{
  "dataset": "photos of plants, animals and fungi (iNaturalist)",
  "horizontal_flip": true,
  "targets": ["species"],
  "norm": "layernorm",
  "norm_position": "pre",
  "fused_qkv": true,
  "conv_stem": false,
  "optimizer": "soap",
  "adamw_lr_other_params": 0.0016,
  "epochs": 25.6
}
Rows from block 3 of a small image embedding model, named by matrix and row number. Rows with one number belong to one neuron. Each number is 50 + 12 x the weight over its row's rms, rounded and kept within 0 to 99. All counts start at 0.
After each neuron's rows are labels from the 100 images, of 14848, where the neuron reaches its highest value: "colour at peak" is the nearest of a few named colours to the mean colour under the peak; "top examples" is what is common among them. Only what is clearly more common there than usual is listed. The data: photos of plants, animals and fungi (iNaturalist). In brackets: how many of the 100, against the usual share in percent.
# fc1: MLP up (model.blocks.3.mlp.fc1.weight, 384x192), inputs 39-77
# fc2: MLP down (model.blocks.3.mlp.fc2.weight, 192x384, transposed), outputs 39-77

fc1.232:42 68 39 56 58 63 51 56 54 45 46 57 55 48 47 56 45 42 45 47 44 55 32 45 16 30 57 66 58 34 32 45 68 70 35 47 45 49 57
fc2.232:70 64 55 45 70 76 54 43 31 35 35 30 45 42 58 55 28 40 41 34 53 61 38 39 69 61 55 62 56 58 73 67 53 68 70 46 48 30 73
colour at peak: grey (75 vs 46.2)
top examples: phylum Tracheophyta (25 vs 7.3); kingdom Plantae (25 vs 7.3)

fc1.84:52 34 58 51 47 50 54 67 77 55 42 43 57 52 54 46 69 71 58 41 59 42 30 57 42 39 53 22 56 46 63 36 51 26 18 48 57 65 64
fc2.84:57 60 55 36 64 61 63 32 51 50 45 46 51 58 46 57 61 59 33 48 58 37 49 73 35 40 44 71 67 70 38 65 51 41 52 59 61 49 50
colour at peak: grey (78 vs 46.2)
top examples: phylum Tracheophyta (31 vs 7.3); kingdom Plantae (31 vs 7.3)

fc1.226:36 40 55 67 66 62 58 57 37 49 40 63 37 67 60 41 42 67 44 44 44 59 57 40 61 43 49 43 48 51 61 65 74 36 41 66 37 52 43
fc2.226:38 48 27 36 40 50 45 61 43 42 57 32 54 61 62 49 40 36 56 40 55 40 69 45 47 55 39 43 48 35 45 50 61 64 66 44 41 63 50
colour at peak: white (45 vs 6.7); pink (33 vs 11)
top examples: class Aves (83 vs 55.1); order Accipitriformes (25 vs 3.9)

fc1.311:40 63 64 31 41 43 45 72 53 55 48 65 46 54 57 69 46 48 52 29 42 75 51 57 28 46 41 48 46 50 50 50 62 42 71 57 46 47 36
fc2.311:37 60 64 49 67 59 43 62 41 60 64 37 48 50 73 53 60 54 40 43 70 38 64 42 54 58 55 28 65 60 50 45 65 34 29 67 42 68 56
colour at peak: grey (80 vs 46.2)
top examples: class: Aves (89 vs 55.1); order Charadriiformes (41 vs 7.6); order Anseriformes (29 vs 5.5); family: Anatidae (29 vs 5.5)

fc1.234:58 40 54 44 55 70 55 53 61 67 57 44 35 68 51 30 60 62 49 38 36 57 42 51 42 36 50 52 47 49 41 75 36 46 54 44 59 38 67
fc2.234:47 50 38 69 42 48 39 48 51 37 63 46 44 60 39 39 54 40 53 52 55 63 35 32 33 58 52 42 54 95 18 67 50 62 46 71 70 52 55
colour at peak: pink (48 vs 11)
top examples: class Insecta (69 vs 29.2); phylum Arthropoda (69 vs 30.8); order Lepidoptera (38 vs 13.7)

fc1.86:69 42 63 50 41 45 54 72 39 53 74 77 34 40 47 51 56 46 52 63 52 75 33 49 44 55 69 62 45 65 69 30 58 38 42 56 45 34 49
fc2.86:39 65 67 58 67 53 35 41 36 45 33 56 42 64 48 51 63 59 56 70 48 39 58 50 51 45 66 56 57 48 46 68 56 46 29 58 37 47 66
colour at peak: pink (49 vs 11)
top examples: order Lepidoptera (32 vs 13.7)

fc1.316:48 43 62 35 63 24 55 51 59 40 48 56 57 27 40 62 52 33 61 41 71 81 30 51 49 45 47 67 49 54 60 54 53 33 48 53 61 38 58
fc2.316:33 64 51 46 32 38 59 48 48 78 58 56 41 47 62 53 53 70 40 60 57 41 40 43 33 55 22 61 47 57 58 44 39 57 43 47 44 39 60
colour at peak: brown (51 vs 24.2)
top examples: phylum Arthropoda (76 vs 30.8); class Insecta (75 vs 29.2); order Lepidoptera (52 vs 13.7); family: Nymphalidae (31 vs 4.6)

fc1.68:52 39 68 63 65 48 49 19 57 35 55 46 62 59 57 65 49 47 57 64 33 49 28 64 34 40 49 62 65 35 52 50 58 33 46 48 46 52 51
fc2.68:64 68 50 48 46 66 52 72 50 53 59 42 35 73 55 48 57 49 58 46 57 32 52 40 54 54 68 64 59 71 32 60 50 38 38 62 41 54 45
colour at peak: pink (30 vs 11)
top examples: order Lepidoptera (33 vs 13.7)

fc1.359:39 51 40 67 47 32 24 41 51 50 56 30 55 50 42 40 66 41 54 53 48 56 53 49 40 46 72 49 58 52 17 27 45 44 47 56 45 24 25
fc2.359:59 56 32 49 51 45 47 43 59 72 47 64 55 66 42 71 57 53 29 44 35 51 60 45 53 54 61 53 25 40 51 29 59 21 45 60 46 42 59
colour at peak: pink (29 vs 11)
top examples: order Lepidoptera (31 vs 13.7)

fc1.262:66 53 30 40 46 51 45 57 42 53 66 53 49 45 46 44 48 67 28 44 52 48 56 60 71 56 53 43 22 45 56 46 51 58 52 82 33 41 53
fc2.262:69 57 41 47 51 56 52 52 37 51 68 58 47 43 41 45 38 51 42 69 29 52 29 78 65 50 50 30 34 54 47 53 49 56 65 50 43 62 65
colour at peak: black (65 vs 4.9)
top examples: phylum Chordata (93 vs 60.9); class Aves (92 vs 55.1); order Passeriformes (71 vs 25)

fc1.193:45 47 50 54 42 65 47 50 33 55 52 62 46 37 54 38 59 34 44 43 47 51 58 64 48 37 62 34 40 36 36 32 51 45 47 55 49 61 10
fc2.193:72 64 54 40 47 39 58 48 49 41 50 29 54 52 54 34 37 54 41 50 51 38 47 56 61 45 56 65 40 44 65 45 57 30 42 39 53 43 50
colour at peak: brown (54 vs 24.2); black (33 vs 4.9)
top examples: order Passeriformes (50 vs 25)

fc1.327:60 45 51 56 46 25 66 64 42 49 47 59 27 71 50 37 63 45 50 56 63 63 25 45 57 39 37 67 65 46 71 54 33 38 56 56 51 68 40
fc2.327:50 22 47 35 36 48 38 32 49 59 61 65 62 40 38 49 45 42 38 46 41 39 52 43 57 51 62 56 61 47 41 59 43 59 51 42 74 53 58
colour at peak: black (63 vs 4.9)
top examples: class Aves (84 vs 55.1)

fc1.119:59 54 51 51 64 38 48 45 57 53 30 56 39 40 79 56 59 29 55 54 32 62 48 61 51 61 53 63 53 46 47 52 58 44 50 38 35 52 24
fc2.119:51 37 39 66 68 49 69 39 47 43 44 58 50 45 39 53 40 71 41 35 64 49 46 40 50 41 22 47 61 68 46 57 38 61 81 60 37 61 56
colour at peak: black (26 vs 4.9)
top examples: class Aves (87 vs 55.1); order Charadriiformes (31 vs 7.6)

fc1.171:54 36 42 62 66 47 68 57 56 53 51 58 41 53 54 61 41 59 52 51 50 49 54 66 58 48 52 53 53 54 46 62 54 70 33 54 37 42 57
fc2.171:60 35 66 24 49 48 35 59 53 66 24 55 44 40 48 51 62 56 47 57 63 43 61 29 39 36 49 52 57 54 43 49 51 35 64 51 38 69 77
colour at peak: grey (84 vs 46.2)
top examples: order Charadriiformes (27 vs 7.6)

fc1.259:63 36 32 43 40 42 62 60 49 59 58 47 41 73 53 21 67 56 28 34 26 65 25 45 68 39 40 42 45 37 47 70 55 72 53 45 39 56 57
fc2.259:86 31 49 53 61 53 50 48 54 64 34 56 46 43 61 37 46 20 60 62 39 49 62 42 46 49 65 30 45 45 48 46 51 49 34 56 47 57 41
colour at peak: black (47 vs 4.9)
top examples: phylum Chordata (98 vs 60.9); class Aves (97 vs 55.1); order Passeriformes (71 vs 25)

fc1.381:63 59 65 54 60 49 42 41 53 40 52 55 34 57 79 35 62 44 34 37 43 36 37 38 46 39 53 67 64 51 66 45 58 50 68 63 33 47 25
fc2.381:46 49 40 45 32 43 49 48 61 64 41 48 63 46 58 43 48 50 22 38 52 61 55 54 53 44 63 26 37 52 58 57 51 60 64 69 41 32 54
colour at peak: black (74 vs 4.9)
top examples: class Aves (84 vs 55.1)

fc1.281:64 49 50 52 42 46 59 49 58 40 49 63 39 40 58 42 38 69 38 64 64 47 63 57 41 52 62 57 53 25 53 48 54 56 53 35 63 55 35
fc2.281:41 59 51 53 42 54 44 73 37 64 49 76 22 55 60 54 44 63 37 56 44 44 67 37 61 56 30 48 58 54 66 68 76 52 56 48 52 59 60
colour at peak: brown (76 vs 24.2)
top examples: order Lepidoptera (32 vs 13.7); phylum Tracheophyta (31 vs 7.3); kingdom Plantae (31 vs 7.3); class Magnoliopsida (28 vs 5.5)

fc1.269:50 19 59 57 49 48 45 51 54 57 39 57 54 37 48 52 53 46 42 63 58 64 73 59 33 55 52 40 46 37 45 42 27 39 49 45 50 50 64
fc2.269:36 54 45 62 49 67 61 62 38 46 66 63 60 49 42 57 66 35 55 47 43 40 35 39 52 40 51 62 59 43 64 49 66 42 47 72 56 54 40
colour at peak: brown (74 vs 24.2)
top examples: order Passeriformes (51 vs 25)

fc1.93:60 66 37 45 67 56 45 58 46 45 42 36 49 25 37 56 74 52 71 56 48 39 53 70 46 43 57 57 59 44 69 52 55 50 37 35 40 41 56
fc2.93:52 62 47 49 62 58 31 42 29 52 54 61 38 69 36 23 32 46 43 50 57 54 39 44 55 47 49 41 65 40 59 31 55 73 50 47 30 65 46
colour at peak: pink (42 vs 11)
top examples: phylum Tracheophyta (32 vs 7.3); kingdom Plantae (32 vs 7.3); class Magnoliopsida (31 vs 5.5)

fc1.32:49 61 25 61 27 67 39 43 51 74 64 47 38 51 62 36 38 58 42 57 53 45 48 38 49 54 54 63 47 54 60 25 58 44 55 57 43 46 64
fc2.32:75 52 69 69 57 48 49 70 53 42 32 36 66 53 36 63 34 44 76 58 21 58 13 51 58 45 56 40 55 46 45 46 46 42 57 42 24 53 41
colour at peak: black (57 vs 4.9)
top examples: phylum Tracheophyta (25 vs 7.3); kingdom Plantae (25 vs 7.3)