A small image embedding model, trained from scratch.
Training: soap at rate 0.0015, batches of 256.
Rows from block 3 of a small image embedding model, named by matrix and row number. Rows with one number belong to one neuron. Each number is 128 + 24 x the weight over its row's rms, rounded and kept within 0 to 255. All counts start at 0. Numbers have three digits each.
After each neuron's rows are labels from the 100 images, of 14848, where the neuron reaches its highest value: "colour at peak" is the nearest of a few named colours to the mean colour under the peak. Only what is clearly more common there than usual is listed. The data: photos of plants, animals and fungi (iNaturalist).
# fc1: MLP up (model.blocks.3.mlp.fc1.weight, 384x192), inputs 156-191
# fc2: MLP down (model.blocks.3.mlp.fc2.weight, 192x384, transposed), outputs 156-191

fc1.191:173134107140105120127112108150125170075129116148066118143133109165141132145125133109119140095122148084116157
fc2.191:173124125109125125133109092130175123157132145129146097121126075100152166118098157103131167132116154107150116
colour at peak: cyan

fc1.108:137087097106133145101104152145105133152097145106175195135149123099100149148096105110189071085117115115113131
fc2.108:118170130134154128132132129115140162130149133128145142093098130148114094123148147139102099168115123088129128
colour at peak: green

fc1.140:171118169136135136125124140133114102120173062096124114108132116134145132114144137157137151140116150115140149
fc2.140:153118132139133140154139127121102140111133155137141149114130034133147136151127134101137140133141131107167118
colour at peak: grey

fc1.363:136140151139109149130141137148181126094156178121144113151105122149108112137111129110101128117137116110101136
fc2.363:095083130127166128155127102138134087146134102110106127127110106134151118084158156167108108136118157146119123
colour at peak: yellow

fc1.7:115164103124079094162162127156158133155143130094117129159126120125129107151132085110112142149089111092124080
fc2.7:139153108112146125113133090131112151132120135093148139115122110151116122131075163115153087142119138161113141
colour at peak: white

fc1.271:135109142114149140124098124128068171126050117110133144121172129138118082122111129158144131116157177106100109
fc2.271:128076124115097111148093173139079111154196124136155147116093121143131107109127112123132119173100070126138122
colour at peak: grey

fc1.190:155134124139163135095126105116172115152119122151133123102109178116121075134137104141105109150130051136127127
fc2.190:087128158143135149116131168131129097133081117109070152106139161136146139141122122105147100137124113133135147
colour at peak: brown; black

fc1.233:152074178123135088127120143091131139169133134168106136148094162147200126146116131139125138129153133132132135
fc2.233:153137115163091117119114129134106136121132134108150120115119095123139096134098152094103116160149113129103165
colour at peak: brown

fc1.128:144095137106134149099107149112133143131142148115124123139066119124126171123164120101132109126080096071133106
fc2.128:130104099113114150136131130112086170112141083142107094143149097136146120059151115096177129131119167147103158
colour at peak: orange

fc1.164:069154138132112101079100133133082113096123115150128115148133155151132100139130132146089133148098114144129130
fc2.164:095143154127106163148160125123174135170088154118169145137126163105140132104111169139103101153135156111111151
colour at peak: brown

fc1.296:138149117095117124154148111092075099129112124159085103146136153171086129164143094145156143117150121121135145
fc2.296:170119139117112120152126110133169154098118093129147113152097108129148100102134129129165124165095148156068116
colour at peak: brown

fc1.219:155115120153116122141091096171124134137118129139138116143165135099154150109123115154118103115139099122115147
fc2.219:082136130137164133143148110130110162162176132128107130150106128156135110150114151110104161101122132132109125
colour at peak: cyan

fc1.241:095170159155122114069125083107147159161157132130090120131122156115136120153163141141108108106129128117102131
fc2.241:105082148130135112095098132153146143152098113157111107099145130141166188137091134166166106098157134137137123
colour at peak: brown

fc1.216:176112157112166146156127093091166079133172143116135129124168161189139133150089105143115098154146128085101154
fc2.216:123116114134123101126146145134136124164131149130137111108112132153137083129128115107097106156150159116150079
colour at peak: brown

fc1.55:118120144152146156120136153088156148130143114145076111146069085117148108133078120098095146115148137132207142
fc2.55:103121135109084160118156144130105162116126145144097161095114096119102139136153164124154195156162116115129106
colour at peak: grey

fc1.306:121112104130107123094172094119121121100117130113102113171128182082152097122120169101124171135093115119148138
fc2.306:090151145148132106114096118155119112081124166141106132165132136131122154130136152162126119114122111114105136
colour at peak: brown; black

fc1.160:171137150124122105130110128133155137095166153128087088112133112144153149106073134094106134121124167106114119
fc2.160:109170150111155165116138133155145123107132139110129135110126135191081120143114115124104157121105108095124096
colour at peak: yellow; orange

fc1.1:135071144186128119143139118123162119150168092161107118062101098114137106121146138120137168126153127120107133
fc2.1:108139094188117120182156119123143115166119121145127126157109110121129108143118100147086132158105078145136134
colour at peak: pink

fc1.335:149100096145088134154160121145182146087144089104107151127120133143191110131128082122130099167116085094125154
fc2.335:133132110107145102151131148124121124185124144133099120153146118159112157113108138163141119125096090140104116
colour at peak: white; pink

fc1.291:188139143138215137137123156140128130139161170120100063128108112120144170140129130110130122083095126097130134
fc2.291:121144114124153096131170126120119131127157118130172107145105116107161144111112106129166202157133149096104128
colour at peak: orange; yellow

fc1.327:146135127120119149114109140098124123109070167126130076140122127122162150141137122092122118116118101148136129
fc2.327:076123101148141136105161075099103158152096128136142078134142120105104107126142114114147131126115122105146126
colour at peak: black

fc1.347:132144107093146123155093146096179091174109150154068113093169139096111155162150096135122128131106129126149104
fc2.347:122082104193147124139109111140138115129095090097127066106156103131095158100136115135120103157104115128184146
colour at peak: blue

fc1.361:132115148117102094107134164127119145138105131117129116147135165126138143108145124128131116111144077090154111
fc2.361:121121142132131109173134131105144153157101106129116153148086120104125116126126109095112178164110106082163135
colour at peak: black

fc1.28:145097109185157192151110130090131108141138122100075093105168139116153102125084103100121130083091143161117139
fc2.28:110100126162098139149134138117142124128109126135119117121122151118134141103128100140131122099107143106127152
colour at peak: white; pink

fc1.334:152162118145120130108163120111133100134124153107125093107148132126136137112112115147103137157132149142113162
fc2.334:137118113133129099162108106106075101100151128110126161111100117157182136106146173155104141142130174085189102
colour at peak: pink

fc1.229:141088142151087131154147149144135152131080161136135151116176109138146122130142141121125145096154139140174134
fc2.229:180114100121140115156125103092171112130115117103145130115133152144092104072123172095162178171134121124118093
colour at peak: black

fc1.74:143143158151163098113114131135126123134143166150102171121087111115098159138096133097135094114090128159158118
fc2.74:111144138122070125159119173121187089121132119159146096116108140152157163120095119129169128140148102097135124
colour at peak: white

fc1.109:081082132170078130119072141129131096147134117147121132147132098144146137150126090154119096095135136135129160
fc2.109:163164136138137134153149120135114087095108138187121147133158143145138083134127115154064140096136118157105105
colour at peak: pink

fc1.226:132130145134164090117141151139189109143108128106153153077148083132148144105104136109141060120111110124072100
fc2.226:141113106139111147106160137160126105128152100107116138100125114147127134105083139120153117097100140105120142
colour at peak: white; pink

fc1.44:109174145119132142123111124134193094091136143070129133131097091134167163120100130110103088151123108126121141
fc2.44:155124117065157138098146096113110117123144113172116125154107154168178146147115133103188192121101108142096112
colour at peak: yellow

fc1.215:111120135115171150129109188135122148137094163104113136122095135117154105053154116086124150101125131101106150
fc2.215:116147103111128115105161088175137143112091161147141167124148143118165133109178111110100115116113137124152134
colour at peak: black